Weights of a small contrastive image-text model.
Model: 64-pixel images, encoder norm groupnorm, encoder depths [2, 2, 2, 2], text encoder layers 8.
Training: adamw at rate 0.00072, 4600 steps, batches of 128.
Data: trained on photos with spoken descriptions (Open Images, Localized Narratives), 203450 training examples, 2.9 epochs.
Rows from block 5 of the image encoder of a small contrastive image-text model, named by matrix and row number. Rows with one number belong to one channel. Each number is 500 + 50 x the weight over its row's rms, rounded and kept within 0 to 999. All counts start at 0. Numbers have three digits each.
After each channel's rows are labels from the 100 images, of 14976, where the channel reaches its highest value: "top examples" is what is common among them. Only what is clearly more common there than usual is listed. The data: photos with spoken descriptions (Open Images, Localized Narratives).
# convs0: first 3x3 conv (encoder.blocks.5.convs.0.weight, 192x192x3x3, each kernel summed), inputs 128-191
# convs1: second 3x3 conv (encoder.blocks.5.convs.1.weight, 192x192x3x3, transposed, each kernel summed), outputs 128-191

convs0.38:564511500454484500509560510562500466491501553524489422448524459500445508665531531484485436483577551528508488486531463423496526437455506577488432484535547490521522542607579488507477472490551362
convs1.38:500500517500500500499500462486500481490433500485348463500500449500500514449480500500473508412491500466500513467500500575508477500500551500408555526479445429520500508500526502483419500500493476
top examples: text has "standing"; text has "wearing"

convs0.187:569582490527520533420561514617539543511525500516557513494447515500466524576514520482550506643500551516460391545531554530475488496500451516419500511548449556559554542506548513568468424485562474
convs1.187:476500567525604454500500457500519500500471528500505535439487482465500475500545451563491516500455487500506473410500505533533406500500607446500500500438465504443500445510541541492478491465500500
top examples: text has "grass"

convs0.183:613584439472608560400543484500494497520528504489531515472449490449518554587558362493558492563503561423500486552500561507533474458503481485455489463611544541555531510538579546540489531478576337
convs1.183:430499493555523515500506463493576491500500500505498551500497520472500486368544450547500525483542500490494570504500500522565403492500590447490495478452388463478511446516545569467483531485474481
top examples: text has "grass"

convs0.141:453537456556540473473538520500397504500543522528475535472521460516484492467522536488511437523500500422477420528476452563457499500412514394375490429513462545530531532500591484418500501420544416
convs1.141:582517498570445528501523540500559483514428434543500487511488524521519545436495505529508500494511525443501486491505470500512458509445574456479507500463444449475542441500500503476429488501443433
top examples: text has "grass"; text has "plants"

convs0.74:503448586441561500446493503500574525516362447487493523448492455500395505486519601422609528520516466527486569551520491553566520446513500580561547567500582560482488553605578500474453511503483544
convs1.74:407530516503558500540494480509461500469373500500525657470526500465425500500426465578500554510376498508476510417502505500549413528558500455500510590452406517468580501534464500453500514431438478
top examples: text has "trees"; text has "sky"

convs0.40:599443486500557643477500528525376478507497566452502482500519423470500606614407323456506510500484451479477458463508565435553519519508527443526489517485568523500529506461481534523522439530452358
convs1.40:583514514519499609525500500582557499495506482515500503474500505475498562500556521471553533500462490494483618559523500573513495527500554488500500500489402518500500540500647532493424500459575454
top examples: text has "grass"

convs0.156:499518347520399477518500493543507467533457561524459444439467485495513456460435397450456454500452456431479348423472491475360503494410451358449462500488520462528543450447491484553561419496487366
convs1.156:636519544505468509399549612510492484502472487522466442513469516529506513598384536500514454465446485427452520389500500430433544385478454599537542481581518441577500453494573478500442499489471503
top examples: text has "trees"; text has "grass"; text has "ground"

convs0.110:492463371466553500453479500499440507446400508423509494554493500504491491472434490519522473500510481430519477404502500424517436601480505542498562500456539532422447549349442408527496455427331503
convs1.110:496496486526544532505527500530447496571492583577490489515500540540510500542441444489500491411506500433547500412498500397422562500557447559561536472531518519511500530509557511500517500468532500
top examples: text has "sky"

convs0.129:478525501462535367503480500516498456494419520517478544491487383487466506513644538522585511618519491540442598573460488545588507431522542521484518621490520531475411524603520485465432517505534500
convs1.129:500477612500519500482459471475548467500574513500493544520546500459525491500465561516423478500445443479473514395500436378542427500512500608500507519472468500454603464574500551480457583405574598
top examples: text has "sky"; text has "trees"

convs0.48:480490482454429464410482518495508496462475444467478414500438439464437492523413467480516409488489431466433511453447524447423500419474420556454457489509474432545443436446504421507433466462469451
convs1.48:499493476472500463513507531539498561460539509484617486520485503554465475501512487508500500496641481566424500502489533506394499518624419500504391491576484470565384518417501421582540455525482500
top examples: text has "trees"; text has "grass"

convs0.82:536473477555503618499634475500531525483402502500505500481551484359434500562462469502561523599479471467493570513502491468546460489500462431529560512468558521575511515470417547507485481471490517
convs1.82:606506549510529561460500500570547495543508518555480496425500560479500546474505530547524536492482483484503487527500529510495516498494522403500498500537411437512506500524575559512308510474494500
top examples: text has "grass"

convs0.108:555523495426553426544434500500415465500509542440417475533567576419462487482525486491523536503489512494489430464453496408500408571475488625500482419444489501456476528371489465466531439394445461
convs1.108:493507429531625487500522491665412483590500591555464495503509500508500500479532426474460500365521515444550494415475467500477525500608488523531560515553470528496552523590562532509544505506547488
top examples: text has "standing"; text has "wall"; text has "people"; text has "sitting"

convs0.21:552584449513475468443658523500488499506500448500530494537530500456429518488539604473473493548441434512446451526458442510519525458484446431489465566524507513394444568586575467460457489476619479
convs1.21:479478447615442502499500464537601450578416477576497548500517560485529519449492535530501498425486507369501491550500466491496472550535494415491541514482398482505532489500430500463511489428498456
top examples: text has "standing"; text has "wall"; text has "man"; text has "table"

convs0.67:518469511500475385462533535580534500587481456514518523515488466515529500449556541424484420511437487419506489401419473547429431527552535550560500549481474548458450404492500488654500490535486532
convs1.67:470455549471526474517484500476524500540547531493568632474522457438423500474492500511484505500454482559505507497458500366532442476501540522512501500471434511434486529500512598477500551435474593
top examples: text has "trees"; text has "sky"; text has "grass"; text has "plants"

convs0.159:541446537433506530456449476559511531491511500335578539566500532533466559586520488516518499475500587500447478500607495499545506470500572628570546500505389481509515520444479548514465467500500512
convs1.159:500500475500500500500500446500409480500389512506399465423500500498490436449493500451500474281523478498500500345514494482471508474524500500500500500522500483500500500515580500500446500513539441
top examples: text has "grass"; text has "plants"

convs0.59:488528478479527461403527511485435468467541485571540492500540496575482493571512572385500465587478588499522516508562470509500677489513546507543471570574562544494549549540649428488440502463527518
convs1.59:409500555518465500483479425434564488500394500487503562489519424467500461293583500517500500463546500534500546476505475493536358500468540456487529476428400500444542514532479516463359504456474500
top examples: text has "sky"; text has "trees"; text has "grass"