A small contrastive image-text model, trained from scratch.
Model: encoder arch preact_resnet, encoder norm groupnorm, encoder depths [2, 2, 2, 2], encoder widths [64, 112, 192, 336], text encoder width 256.
Training: adamw at rate 0.00072, 4600 steps, batches of 128.
Data: trained on photos with spoken descriptions (Open Images, Localized Narratives), 203450 training examples.
Rows from block 2 of the image encoder of a small contrastive image-text model, named by matrix and row number. Rows with one number belong to one channel. Each number is 200 + 20 x the weight over its row's rms, rounded and kept within 0 to 999. All counts start at 0. After the name is the row's rms in percent of the matrix's.
Before each channel's rows are labels from the 100 images, of 14976, where the channel reaches its highest value: "patch colour" is the nearest of a few named colours to the mean colour under the peak. Only what is clearly more common there than usual is listed. The data: photos with spoken descriptions (Open Images, Localized Narratives). In brackets: how many of the 100.
# convs0: first 3x3 conv, stride 2 (encoder.blocks.2.convs.0.weight, 112x64x3x3, each kernel summed), inputs 0-63
# convs1: second 3x3 conv (encoder.blocks.2.convs.1.weight, 112x112x3x3, transposed, each kernel summed), outputs 0-111

patch colour: brown (61)
convs0.109,085,205,165,184,193,164,178,120,241,192,181,191,186,218,217,188,208,200,189,167,207,200,230,211,208,192,243,238,201,195,200,188,212,234,200,200,229,204,200,222,180,206,217,196,197,199,211,220,203,200,206,213,176,200,223,198,198,189,231,191,206,190,204,201,200
convs1.109,049,246,200,200,200,183,200,201,200,229,206,217,200,200,165,187,200,201,200,175,200,208,200,206,200,176,221,200,200,200,200,200,234,200,191,200,200,200,205,155,200,208,200,200,198,142,188,195,139,200,200,200,189,200,200,200,200,240,200,251,200,200,158,200,200,217,222,167,200,200,171,200,200,200,200,200,191,259,200,181,200,205,200,200,200,200,200,200,156,200,196,200,200,182,200,186,180,200,200,218,242,152,229,200,241,185,140,200,200,175,188,190,216

patch colour: brown (62)
convs0.22,111,208,200,207,197,171,192,223,193,198,176,204,190,215,178,209,178,179,217,202,139,185,181,185,168,168,194,142,200,197,232,152,228,207,197,208,200,205,195,200,195,213,171,208,194,190,198,211,206,208,213,179,209,201,197,211,184,182,148,170,185,200,195,184,200
convs1.22,139,181,160,203,200,188,140,186,195,187,196,203,200,223,188,170,174,187,238,171,223,205,200,171,183,200,191,183,198,191,205,159,177,206,218,200,189,223,205,200,215,164,241,200,189,200,212,236,213,202,178,203,203,191,200,195,197,199,191,157,169,205,214,180,229,185,193,178,218,200,189,198,202,220,171,185,209,205,239,230,231,208,189,210,199,212,200,227,202,214,208,166,202,203,206,203,161,139,185,210,234,183,229,214,200,204,220,207,181,180,215,192,215

patch colour: blue (36)
convs0.86,092,193,176,200,206,238,195,216,205,256,197,211,186,224,203,178,200,190,189,217,178,227,181,216,205,223,206,208,134,209,167,185,201,184,175,241,211,194,235,200,200,206,219,217,205,209,201,206,218,186,177,197,193,187,202,197,200,161,180,232,212,200,211,195,178
convs1.86,055,200,200,194,205,254,200,200,200,206,188,200,210,177,246,200,200,165,200,174,193,215,194,227,202,200,215,218,205,200,200,230,200,200,159,193,200,200,200,205,182,200,200,200,198,226,200,193,200,207,209,166,200,241,204,200,200,200,243,207,200,208,196,194,200,213,247,219,200,197,216,210,200,200,200,224,188,240,195,211,176,200,200,200,200,191,228,200,210,219,200,211,174,200,193,191,253,209,305,192,178,182,192,163,181,188,200,200,205,222,200,200,236

patch colour: grey (61)
convs0.107,078,199,180,183,178,233,222,252,178,163,180,200,189,190,206,166,217,194,196,213,163,197,198,200,193,193,214,200,200,213,190,179,183,178,182,212,232,200,252,196,195,174,204,208,190,191,188,205,166,218,174,184,181,215,208,233,204,214,212,222,182,189,233,213,225
convs1.107,063,206,189,206,188,193,212,200,215,219,222,221,185,250,194,200,218,215,200,194,200,200,208,274,196,205,244,173,203,231,206,200,238,200,213,214,194,200,200,200,219,214,191,194,204,204,200,193,196,200,206,200,212,225,203,200,200,213,165,211,210,200,186,208,216,200,200,191,288,200,177,199,212,198,200,223,197,222,200,185,200,217,145,193,200,200,200,210,200,200,207,175,200,200,200,191,200,183,200,192,208,156,200,209,274,192,194,209,155,188,209,183,200

patch colour: white (56)
convs0.39,076,208,200,181,218,207,182,233,218,183,213,191,229,195,200,185,206,142,211,221,215,195,154,158,210,175,192,216,196,211,237,200,209,180,232,200,169,200,247,200,160,205,218,207,204,198,190,206,191,206,178,215,183,200,191,193,169,183,205,204,195,192,195,163,195
convs1.39,049,179,212,214,200,200,200,199,207,200,225,234,209,223,200,181,213,218,273,207,225,200,225,203,200,232,195,200,236,179,231,200,215,200,200,233,160,218,200,191,205,178,216,177,192,276,200,206,200,200,178,200,200,182,209,178,188,211,246,188,190,221,216,189,215,193,178,220,200,200,186,163,204,192,181,200,152,184,205,200,222,204,185,186,184,200,200,200,200,194,200,200,200,200,219,162,178,200,211,234,215,190,211,200,182,227,200,190,174,179,200,186,160

patch colour: cyan (35)
convs0.91,086,187,200,194,200,227,248,233,184,195,200,184,185,200,196,199,210,209,193,216,212,202,206,202,177,200,222,262,133,215,200,194,200,170,207,208,215,181,210,181,202,210,234,216,197,192,195,200,166,209,173,207,174,208,179,197,208,182,177,242,187,200,219,196,188
convs1.91,076,200,183,210,204,219,209,200,178,207,215,203,202,193,200,200,166,173,192,215,214,245,213,234,200,237,227,200,200,200,219,202,200,200,208,202,200,204,200,277,203,208,262,200,170,215,200,200,200,200,185,146,207,219,214,196,200,199,207,169,200,211,217,157,209,204,239,226,206,207,206,198,200,195,185,264,199,200,184,254,200,169,197,162,181,223,193,200,200,194,200,189,178,200,175,187,200,195,200,195,200,193,189,174,206,211,172,200,188,200,200,194,200

patch colour: black (49)
convs0.78,108,142,194,193,188,187,200,121,211,203,202,215,208,199,200,178,217,214,214,194,213,207,210,218,209,184,205,210,210,171,162,206,194,200,212,193,248,223,204,213,206,216,185,178,193,149,204,200,232,204,193,210,206,189,224,206,183,191,219,210,201,195,173,200,198
convs1.78,102,200,163,200,200,189,200,203,175,219,214,203,177,197,195,200,197,200,172,179,200,213,195,187,200,182,236,207,200,178,181,200,200,185,153,206,240,200,200,200,200,198,192,234,210,180,162,185,177,196,238,200,195,219,197,210,200,176,200,215,200,183,185,216,198,230,249,180,200,191,200,212,150,194,200,209,198,207,197,217,191,204,211,197,200,197,195,189,176,193,177,200,159,187,175,197,200,200,194,200,192,200,183,174,93,168,163,200,200,205,190,200,210

patch colour: white (28)
convs0.77,102,216,193,179,184,210,183,222,216,162,175,206,195,164,200,219,175,207,203,191,220,212,221,188,205,183,185,134,200,202,196,185,164,215,200,126,207,200,214,203,204,221,207,177,197,199,214,201,195,213,183,206,203,199,185,204,195,230,191,210,223,191,238,213,205
convs1.77,063,194,200,199,200,182,200,200,217,186,200,209,198,203,157,217,169,230,198,189,217,176,200,120,227,171,200,198,208,202,175,170,200,173,188,213,206,200,200,190,200,160,200,259,202,173,200,200,200,200,210,232,200,193,197,200,200,140,134,202,164,192,199,212,182,226,172,184,173,176,200,151,200,180,200,200,225,187,200,200,196,196,213,181,200,200,200,228,200,200,200,183,200,200,200,224,200,181,200,205,197,230,212,200,200,207,200,200,220,183,200,210,183

patch colour: white (75)
convs0.35,081,187,194,209,198,219,181,187,219,200,204,152,213,210,208,175,209,178,227,209,209,200,158,148,198,199,200,193,200,201,232,208,171,168,200,211,185,179,217,208,181,231,200,210,193,206,190,193,213,192,159,211,195,180,204,200,162,215,256,222,221,207,173,201,208
convs1.35,048,200,213,211,228,195,200,200,204,229,246,231,212,200,193,200,242,200,223,165,206,195,211,217,200,219,189,200,213,200,253,212,214,200,200,173,192,231,200,195,198,218,182,158,226,271,200,200,200,200,200,182,200,184,267,200,200,203,229,168,204,207,216,200,229,196,185,193,224,226,198,196,200,195,200,216,200,196,200,253,206,193,200,192,181,203,233,200,200,206,200,208,200,216,207,181,182,208,253,200,200,187,200,155,177,228,200,200,200,200,200,200,200

patch colour: green (26)
convs0.65,080,190,236,202,216,205,185,191,177,221,188,191,194,214,186,218,166,190,200,196,178,202,182,220,197,206,166,188,200,209,238,210,217,196,197,228,234,214,212,187,227,232,189,213,213,195,200,191,200,235,206,212,188,200,246,211,165,200,200,166,220,237,144,200,188
convs1.65,113,202,210,195,197,220,200,200,210,194,204,195,207,200,231,225,216,198,215,226,202,200,192,200,175,215,200,209,176,216,239,200,169,223,232,141,197,183,218,218,172,197,204,172,200,235,232,184,226,196,170,148,228,159,172,200,143,210,220,195,202,222,208,200,211,198,190,235,200,200,190,200,199,200,200,163,171,186,184,213,204,190,200,202,211,217,174,222,218,194,232,173,208,223,213,189,149,175,206,187,192,191,167,192,186,191,225,203,194,201,211,184,200

patch colour: cyan (38)
convs0.106,082,195,215,210,216,207,217,206,221,194,213,196,209,200,200,181,194,158,228,167,208,204,165,161,175,214,210,239,204,179,210,178,186,204,213,236,187,197,185,184,205,213,217,230,200,181,192,191,199,203,184,227,193,186,234,205,172,212,206,223,235,194,248,200,242
convs1.106,090,205,193,222,200,198,200,209,207,207,185,206,210,196,182,205,200,228,192,166,245,190,224,186,212,187,202,192,230,202,191,200,206,182,208,199,204,205,163,210,220,194,204,220,173,188,200,201,192,174,179,210,199,181,172,182,200,173,126,223,170,222,208,143,202,234,186,187,155,200,194,122,196,174,191,200,173,201,202,204,229,182,196,186,175,200,200,228,213,171,198,200,200,215,200,214,200,200,200,229,214,229,204,193,209,235,188,192,213,193,196,208,187

patch colour: black (36)
convs0.3,068,208,180,178,235,226,191,211,217,236,212,254,223,215,199,197,195,228,176,226,232,206,181,198,207,222,182,210,179,181,226,200,213,172,206,229,216,207,224,182,200,211,222,213,206,207,193,200,242,181,204,200,193,189,196,174,211,185,190,198,225,201,229,152,192
convs1.3,028,200,200,190,200,200,200,212,200,177,214,200,200,200,224,200,200,200,200,213,200,219,154,206,200,200,200,225,188,200,169,245,192,200,187,126,200,188,212,161,135,173,213,154,200,224,200,180,200,196,236,191,200,200,223,218,168,200,230,212,193,200,181,200,200,200,214,200,200,187,200,255,191,171,200,200,200,200,200,192,173,229,200,200,200,177,200,200,200,183,210,200,140,200,183,200,200,200,200,179,178,200,191,191,192,175,200,200,200,205,200,200,259

patch colour: black (40)
convs0.74,095,174,209,202,200,190,219,164,184,200,208,195,242,229,203,209,188,204,186,200,176,206,212,197,194,208,194,173,200,193,177,201,178,193,220,196,262,213,173,206,214,175,190,205,181,143,238,203,200,210,228,172,215,224,194,219,187,188,191,228,226,210,231,200,206
convs1.74,060,200,152,200,200,187,183,167,194,187,212,180,158,176,177,196,148,200,161,190,200,200,196,160,207,187,200,200,198,171,168,156,200,200,183,224,200,198,183,229,216,191,200,223,200,163,200,200,200,192,200,200,200,200,181,200,200,172,184,200,200,200,194,200,200,200,213,190,189,125,204,200,200,200,200,213,213,167,200,228,200,213,221,200,195,200,181,200,200,165,200,196,200,200,200,200,212,189,200,177,181,222,182,200,119,186,200,205,240,225,200,197,207

patch colour: black (43)
convs0.7,086,202,190,188,249,249,163,212,191,222,196,235,232,242,214,192,205,212,189,182,242,208,173,197,194,206,179,195,200,169,192,200,207,208,200,216,188,195,209,200,160,200,202,202,202,179,204,202,195,200,168,188,163,192,209,195,225,200,172,200,214,210,207,181,158
convs1.7,055,200,200,170,217,223,200,200,158,178,227,152,196,200,240,200,200,200,200,204,200,207,132,200,200,225,200,200,200,200,185,213,200,200,200,149,204,194,212,188,183,165,173,163,200,234,200,197,153,208,221,195,200,212,189,218,183,200,216,200,204,200,196,200,200,194,220,200,207,187,200,227,177,200,200,194,191,200,200,213,189,206,200,200,195,200,200,200,200,203,200,192,138,200,149,149,200,200,200,177,152,200,167,200,179,180,200,200,200,200,200,200,251

patch colour: green (25)
convs0.23,091,172,204,197,214,204,208,188,207,200,192,200,207,240,187,203,182,223,213,187,206,189,206,156,203,200,175,154,211,195,259,218,236,222,202,238,198,223,195,209,195,222,188,207,194,182,223,176,197,224,219,200,206,200,192,227,190,205,212,166,196,159,188,164,197
convs1.23,065,200,197,200,208,212,211,200,202,212,200,220,221,195,200,160,200,207,193,213,188,237,197,200,198,192,216,206,172,231,190,200,175,194,237,200,219,200,201,228,200,223,204,215,183,207,187,200,186,172,220,242,168,208,200,200,190,177,167,198,175,205,210,200,162,214,212,182,167,200,221,200,168,200,208,200,200,191,200,190,188,155,250,203,190,198,209,205,165,200,177,200,197,168,195,217,200,210,159,174,190,235,186,196,162,200,203,160,271,229,194,228,200

patch colour: pink (25)
convs0.75,098,199,176,189,195,195,166,215,230,181,221,166,175,148,200,189,192,195,199,207,218,212,205,193,176,178,211,188,200,214,158,183,208,197,200,173,200,182,187,196,182,208,194,104,195,197,200,209,186,196,196,192,192,206,191,188,213,219,206,181,187,200,201,206,206
convs1.75,076,200,223,211,200,187,211,238,229,200,230,210,220,233,184,202,212,223,220,157,208,142,206,187,200,176,188,157,203,204,213,200,218,188,180,200,161,203,190,162,213,178,175,204,215,192,200,202,192,200,194,225,200,185,200,159,190,192,193,200,202,179,191,216,211,176,162,182,225,214,184,157,205,195,189,195,200,191,210,183,213,200,167,187,200,188,203,216,209,198,207,175,195,200,183,187,195,194,210,209,221,200,227,200,200,207,200,193,170,157,194,170,121

patch colour: grey (60)
convs0.50,136,207,216,200,188,182,227,167,192,200,173,118,185,196,204,211,193,196,189,200,158,190,210,194,189,206,192,204,168,189,169,198,195,205,195,187,182,197,158,204,199,189,204,201,188,210,214,204,163,216,220,154,197,190,202,210,186,196,164,211,197,200,191,207,161
convs1.50,081,200,191,200,162,200,200,183,209,228,194,239,196,200,196,200,198,197,191,209,200,200,223,200,200,175,200,200,178,212,190,198,200,200,200,252,226,178,200,200,223,194,206,234,205,191,190,163,200,193,205,201,200,200,226,205,200,210,163,184,195,200,201,241,200,250,200,219,200,159,200,157,200,173,252,205,200,200,151,209,200,222,221,128,253,200,196,200,200,156,200,190,200,200,200,200,200,178,200,191,200,200,200,200,200,188,153,182,225,200,200,200,200

patch colour: brown (62)
convs0.38,060,199,195,205,189,195,172,231,205,187,189,153,191,204,192,211,184,201,179,193,182,182,223,174,212,158,219,191,181,203,193,198,191,200,176,220,146,184,194,197,201,161,208,191,195,178,179,173,154,227,192,186,190,221,213,192,230,237,207,212,190,205,206,194,237
convs1.38,149,198,219,210,200,199,200,210,211,197,211,196,211,242,199,193,196,215,232,197,228,162,221,188,200,232,159,187,218,200,229,200,208,239,206,197,163,219,193,194,200,199,208,169,200,197,213,222,215,199,145,218,210,156,205,156,200,225,218,196,216,214,206,190,223,155,147,205,215,212,174,182,216,200,167,166,204,196,224,189,219,219,163,203,182,200,210,213,227,204,198,200,228,208,226,205,185,200,214,212,212,199,227,217,202,213,210,207,180,181,218,195,162

patch colour: blue (29)
convs0.79,114,183,194,184,206,178,213,215,213,214,187,205,173,188,200,194,199,162,160,189,146,188,178,157,189,216,199,190,160,212,196,188,200,221,195,200,186,207,201,222,174,191,167,200,200,191,212,201,186,235,229,175,213,200,194,188,205,208,190,216,238,203,257,216,203
convs1.79,136,200,160,200,203,204,156,158,176,161,215,190,177,200,209,180,110,200,199,195,211,223,200,196,212,200,204,200,200,200,200,183,200,200,212,195,200,200,200,216,200,186,272,198,174,195,201,211,205,199,192,203,203,195,200,197,200,194,155,186,151,206,187,135,200,197,199,188,230,162,205,200,200,238,181,201,211,224,214,211,217,189,200,201,172,200,200,253,200,196,202,200,201,200,199,200,200,187,200,194,200,195,198,219,205,199,203,203,205,204,220,204,222

patch colour: pink (37)
convs0.21,162,217,197,200,163,203,178,197,205,208,183,207,185,197,193,217,190,193,172,204,169,200,191,210,205,194,196,210,143,199,194,180,176,214,198,163,205,204,194,202,198,200,211,191,207,212,190,214,215,165,164,165,194,175,195,157,174,179,194,152,184,187,156,204,165
convs1.21,173,200,196,162,243,231,200,200,164,190,198,200,200,152,249,200,221,195,200,206,204,200,156,171,263,194,200,215,207,205,199,222,211,227,200,200,218,200,201,233,136,199,200,202,200,200,200,200,203,197,204,200,192,200,199,202,199,213,199,200,183,217,222,200,174,200,200,235,180,188,265,200,177,200,201,200,221,200,200,231,176,199,255,204,200,192,200,185,211,200,202,206,190,208,199,208,235,211,209,198,160,212,195,194,201,205,205,212,219,234,200,227,200

patch colour: green (38)
convs0.19,081,165,177,183,181,212,225,189,204,200,204,230,189,208,155,213,205,228,201,207,236,202,203,181,194,209,187,182,210,195,245,206,194,184,200,224,200,224,200,191,200,218,167,210,190,170,210,147,191,214,192,200,200,185,199,251,222,209,200,188,183,182,213,159,223
convs1.19,057,200,193,200,203,214,212,200,188,207,200,227,200,184,206,155,184,211,170,182,181,263,198,200,203,189,226,200,185,196,172,221,204,217,205,214,204,200,205,226,207,180,200,212,205,200,188,183,191,200,217,219,179,228,221,200,200,154,180,169,200,194,166,200,140,200,264,189,197,200,207,211,180,195,200,205,212,200,185,151,195,168,216,204,204,200,200,200,147,200,185,200,203,188,175,213,200,200,148,200,200,218,199,187,164,200,197,181,228,230,189,222,200

patch colour: black (75)
convs0.15,098,198,200,184,150,224,210,181,200,167,213,209,203,160,201,194,173,203,239,212,200,178,224,187,182,208,192,177,200,182,163,190,163,209,219,190,200,215,184,197,192,204,192,183,198,197,208,200,204,209,171,216,200,200,166,212,197,188,200,157,139,175,200,174,201
convs1.15,127,196,160,198,220,211,200,163,166,200,200,195,195,185,222,155,196,201,195,200,209,278,179,216,224,209,239,200,204,201,196,206,200,200,229,200,210,220,212,203,195,200,204,200,173,228,173,205,193,197,214,200,162,251,200,200,200,197,201,200,200,203,183,200,190,200,260,190,205,203,226,253,200,237,196,238,203,238,214,201,200,200,206,230,166,200,186,200,168,200,179,190,200,200,162,200,200,194,200,173,200,200,192,200,182,203,200,200,211,212,200,202,234

patch colour: yellow (32)
convs0.52,116,197,202,200,204,179,195,188,200,200,136,183,196,215,189,210,212,221,161,193,172,219,198,217,194,187,210,195,175,199,230,201,261,203,158,225,240,197,202,179,206,200,196,203,200,208,189,197,158,238,200,163,206,226,206,216,200,194,204,185,195,216,207,206,196
convs1.52,045,225,200,200,189,200,205,204,209,200,209,156,200,200,200,209,216,218,175,243,183,200,200,224,167,200,213,200,113,206,189,200,205,216,200,154,227,159,215,185,168,248,200,200,190,219,221,180,189,200,200,215,226,194,159,200,180,234,177,215,212,196,197,240,197,200,200,187,200,200,184,200,208,184,217,193,164,158,167,172,188,191,200,200,220,205,200,200,196,200,201,200,208,216,206,226,190,200,148,190,200,200,200,208,200,200,206,168,200,200,180,200,212

patch colour: black (39)
convs0.20,105,194,180,200,198,203,200,234,242,140,194,221,180,204,173,200,190,197,207,210,194,199,236,182,190,171,171,175,200,210,196,178,200,202,200,205,173,210,191,200,196,217,187,200,195,193,236,196,211,208,227,207,198,216,189,199,220,195,142,143,181,177,202,205,200
convs1.20,075,169,154,194,203,200,187,202,182,192,202,200,200,200,200,147,175,187,198,188,187,214,200,141,200,182,199,167,186,208,169,200,170,188,205,211,207,200,200,176,208,161,259,208,200,143,181,200,188,181,211,246,170,200,200,200,200,168,143,191,136,163,177,200,167,200,208,171,199,208,213,206,177,209,200,200,228,212,201,182,176,188,203,210,200,183,200,200,200,200,191,200,203,190,202,207,200,200,209,200,209,207,204,215,204,203,198,197,209,200,214,207,207

patch colour: white (34); pink (29)
convs0.1,080,221,221,198,195,196,204,212,217,130,192,194,200,192,203,241,187,184,193,174,203,200,207,175,207,168,186,152,197,190,203,193,206,176,211,169,226,195,207,208,193,224,193,166,200,211,204,194,195,232,154,183,194,192,213,173,184,216,178,206,226,193,230,211,199
convs1.1,085,200,208,219,187,176,200,200,237,219,197,228,200,207,166,222,198,233,204,212,212,141,202,174,212,194,207,200,221,193,191,185,203,200,163,221,200,189,193,200,210,200,187,257,207,192,200,201,200,200,200,212,200,189,207,202,200,186,168,210,173,199,208,224,184,246,176,192,165,186,190,117,190,170,212,186,220,175,200,201,196,205,213,172,213,200,200,200,231,172,217,200,200,200,205,238,200,197,199,239,185,221,204,186,200,214,189,200,216,185,194,212,152

patch colour: white (35)
convs0.30,071,161,219,196,196,212,234,165,203,172,224,177,217,235,200,222,192,205,200,233,212,178,215,188,188,192,218,234,193,203,200,201,186,187,196,214,216,173,173,178,233,235,211,237,184,186,185,194,146,200,190,173,186,209,200,188,181,200,188,214,208,217,175,197,183
convs1.30,062,200,187,205,199,200,200,184,208,205,210,230,200,212,177,178,210,180,204,200,200,208,205,203,200,200,202,200,200,200,200,173,199,200,200,214,200,175,208,251,207,190,212,207,198,226,217,196,200,200,168,193,200,202,206,200,200,209,200,180,200,221,267,196,217,208,213,231,204,192,200,189,200,181,200,211,236,204,186,285,200,200,200,99,214,214,175,205,204,157,232,176,200,200,179,200,200,164,190,199,216,197,198,200,200,200,200,204,173,180,218,183,187

patch colour: grey (61)
convs0.73,089,193,204,191,189,200,206,227,183,210,168,200,178,191,190,207,190,179,199,185,130,194,190,189,176,227,185,147,154,199,226,200,202,240,171,198,191,205,196,196,199,209,173,202,220,188,200,195,203,245,228,190,206,209,182,190,186,198,171,198,221,207,191,192,215
convs1.73,149,195,198,200,200,194,156,194,198,165,216,212,200,205,196,184,184,197,235,197,215,200,200,153,196,200,195,200,200,182,200,147,162,200,205,191,196,200,191,200,200,182,240,197,196,200,211,230,213,187,173,210,206,140,200,193,162,197,199,167,148,204,220,189,229,190,169,203,205,204,198,187,203,200,184,154,217,200,240,254,221,194,200,203,201,208,218,237,215,200,214,200,204,211,215,220,170,159,202,200,221,200,246,206,194,211,213,203,203,192,212,188,208

patch colour: grey (68)
convs0.62,136,221,208,201,188,200,172,213,200,205,195,238,209,210,205,213,194,137,179,200,191,181,169,192,192,212,205,229,186,202,206,192,175,205,209,169,203,212,185,203,200,200,194,176,194,228,206,201,200,192,176,193,151,188,143,205,194,166,155,190,199,171,219,211,193
convs1.62,170,207,200,196,224,209,200,200,188,228,212,204,220,190,209,209,232,200,204,230,204,172,204,159,244,186,200,200,237,205,204,200,209,190,189,227,202,200,198,233,193,205,160,206,221,199,174,200,197,204,211,198,170,205,199,201,204,190,199,189,178,193,226,200,172,211,201,228,168,200,244,186,138,188,208,202,218,171,203,231,179,201,259,204,203,187,211,172,200,205,200,211,168,200,187,211,234,212,212,212,194,215,200,141,202,199,191,200,231,228,198,226,164

patch colour: grey (76)
convs0.26,105,205,209,186,181,188,239,207,189,170,186,199,171,207,196,225,195,185,186,140,177,200,181,200,184,195,207,171,170,219,203,184,203,196,167,188,227,180,198,163,182,208,171,199,174,189,167,206,184,220,212,179,213,202,199,200,176,164,191,212,178,228,168,204,188
convs1.26,123,215,200,237,155,167,223,222,207,232,200,241,200,213,156,220,200,200,192,200,189,224,228,234,163,198,257,200,177,188,200,162,200,212,200,237,210,174,211,178,231,203,200,220,212,186,220,190,230,200,201,200,220,202,195,205,183,186,190,213,213,207,189,229,210,235,212,200,200,179,169,200,220,200,211,202,187,200,188,172,202,209,195,186,225,212,162,232,209,173,217,165,212,204,202,205,184,172,195,200,204,174,200,222,196,182,201,189,200,165,195,170,223

patch colour: pink (26)
convs0.32,159,236,233,222,208,204,200,215,188,200,196,190,212,209,207,249,190,187,198,204,191,168,198,126,179,192,204,229,194,191,206,205,197,192,213,204,174,203,161,185,212,202,203,195,203,232,196,173,174,200,197,185,150,203,152,191,188,196,190,203,196,182,202,206,205
convs1.32,088,251,207,194,204,208,217,200,200,254,205,200,239,190,206,208,211,168,180,268,203,200,193,200,215,229,203,204,214,232,199,200,200,226,178,204,213,181,217,212,194,207,198,200,247,236,200,188,212,237,211,161,200,204,197,201,214,174,231,197,200,185,203,200,176,214,242,253,200,200,234,207,188,206,206,197,218,189,195,234,193,200,233,205,204,197,211,186,200,215,210,200,190,205,192,200,249,200,255,201,188,191,192,184,196,173,200,204,208,208,208,203,189

patch colour: cyan (28)
convs0.41,089,200,196,205,235,250,210,211,206,263,203,190,212,209,207,183,197,215,202,231,207,207,191,213,177,209,210,184,210,203,193,214,207,145,241,222,195,185,205,181,199,177,209,184,208,213,190,200,189,189,155,224,168,208,184,194,218,181,200,205,207,199,217,172,169
convs1.41,048,164,218,204,200,200,200,140,215,200,200,200,212,211,200,173,215,206,242,200,200,211,200,219,160,200,200,213,200,206,224,222,200,195,200,200,179,200,195,200,200,148,170,122,200,220,206,195,200,200,200,188,212,172,231,193,200,222,269,200,217,239,200,190,227,200,214,215,222,203,166,219,226,193,191,200,200,200,200,200,212,219,182,200,193,177,200,167,235,200,193,200,200,200,227,200,172,200,211,200,185,190,198,147,200,200,200,187,182,200,185,200,200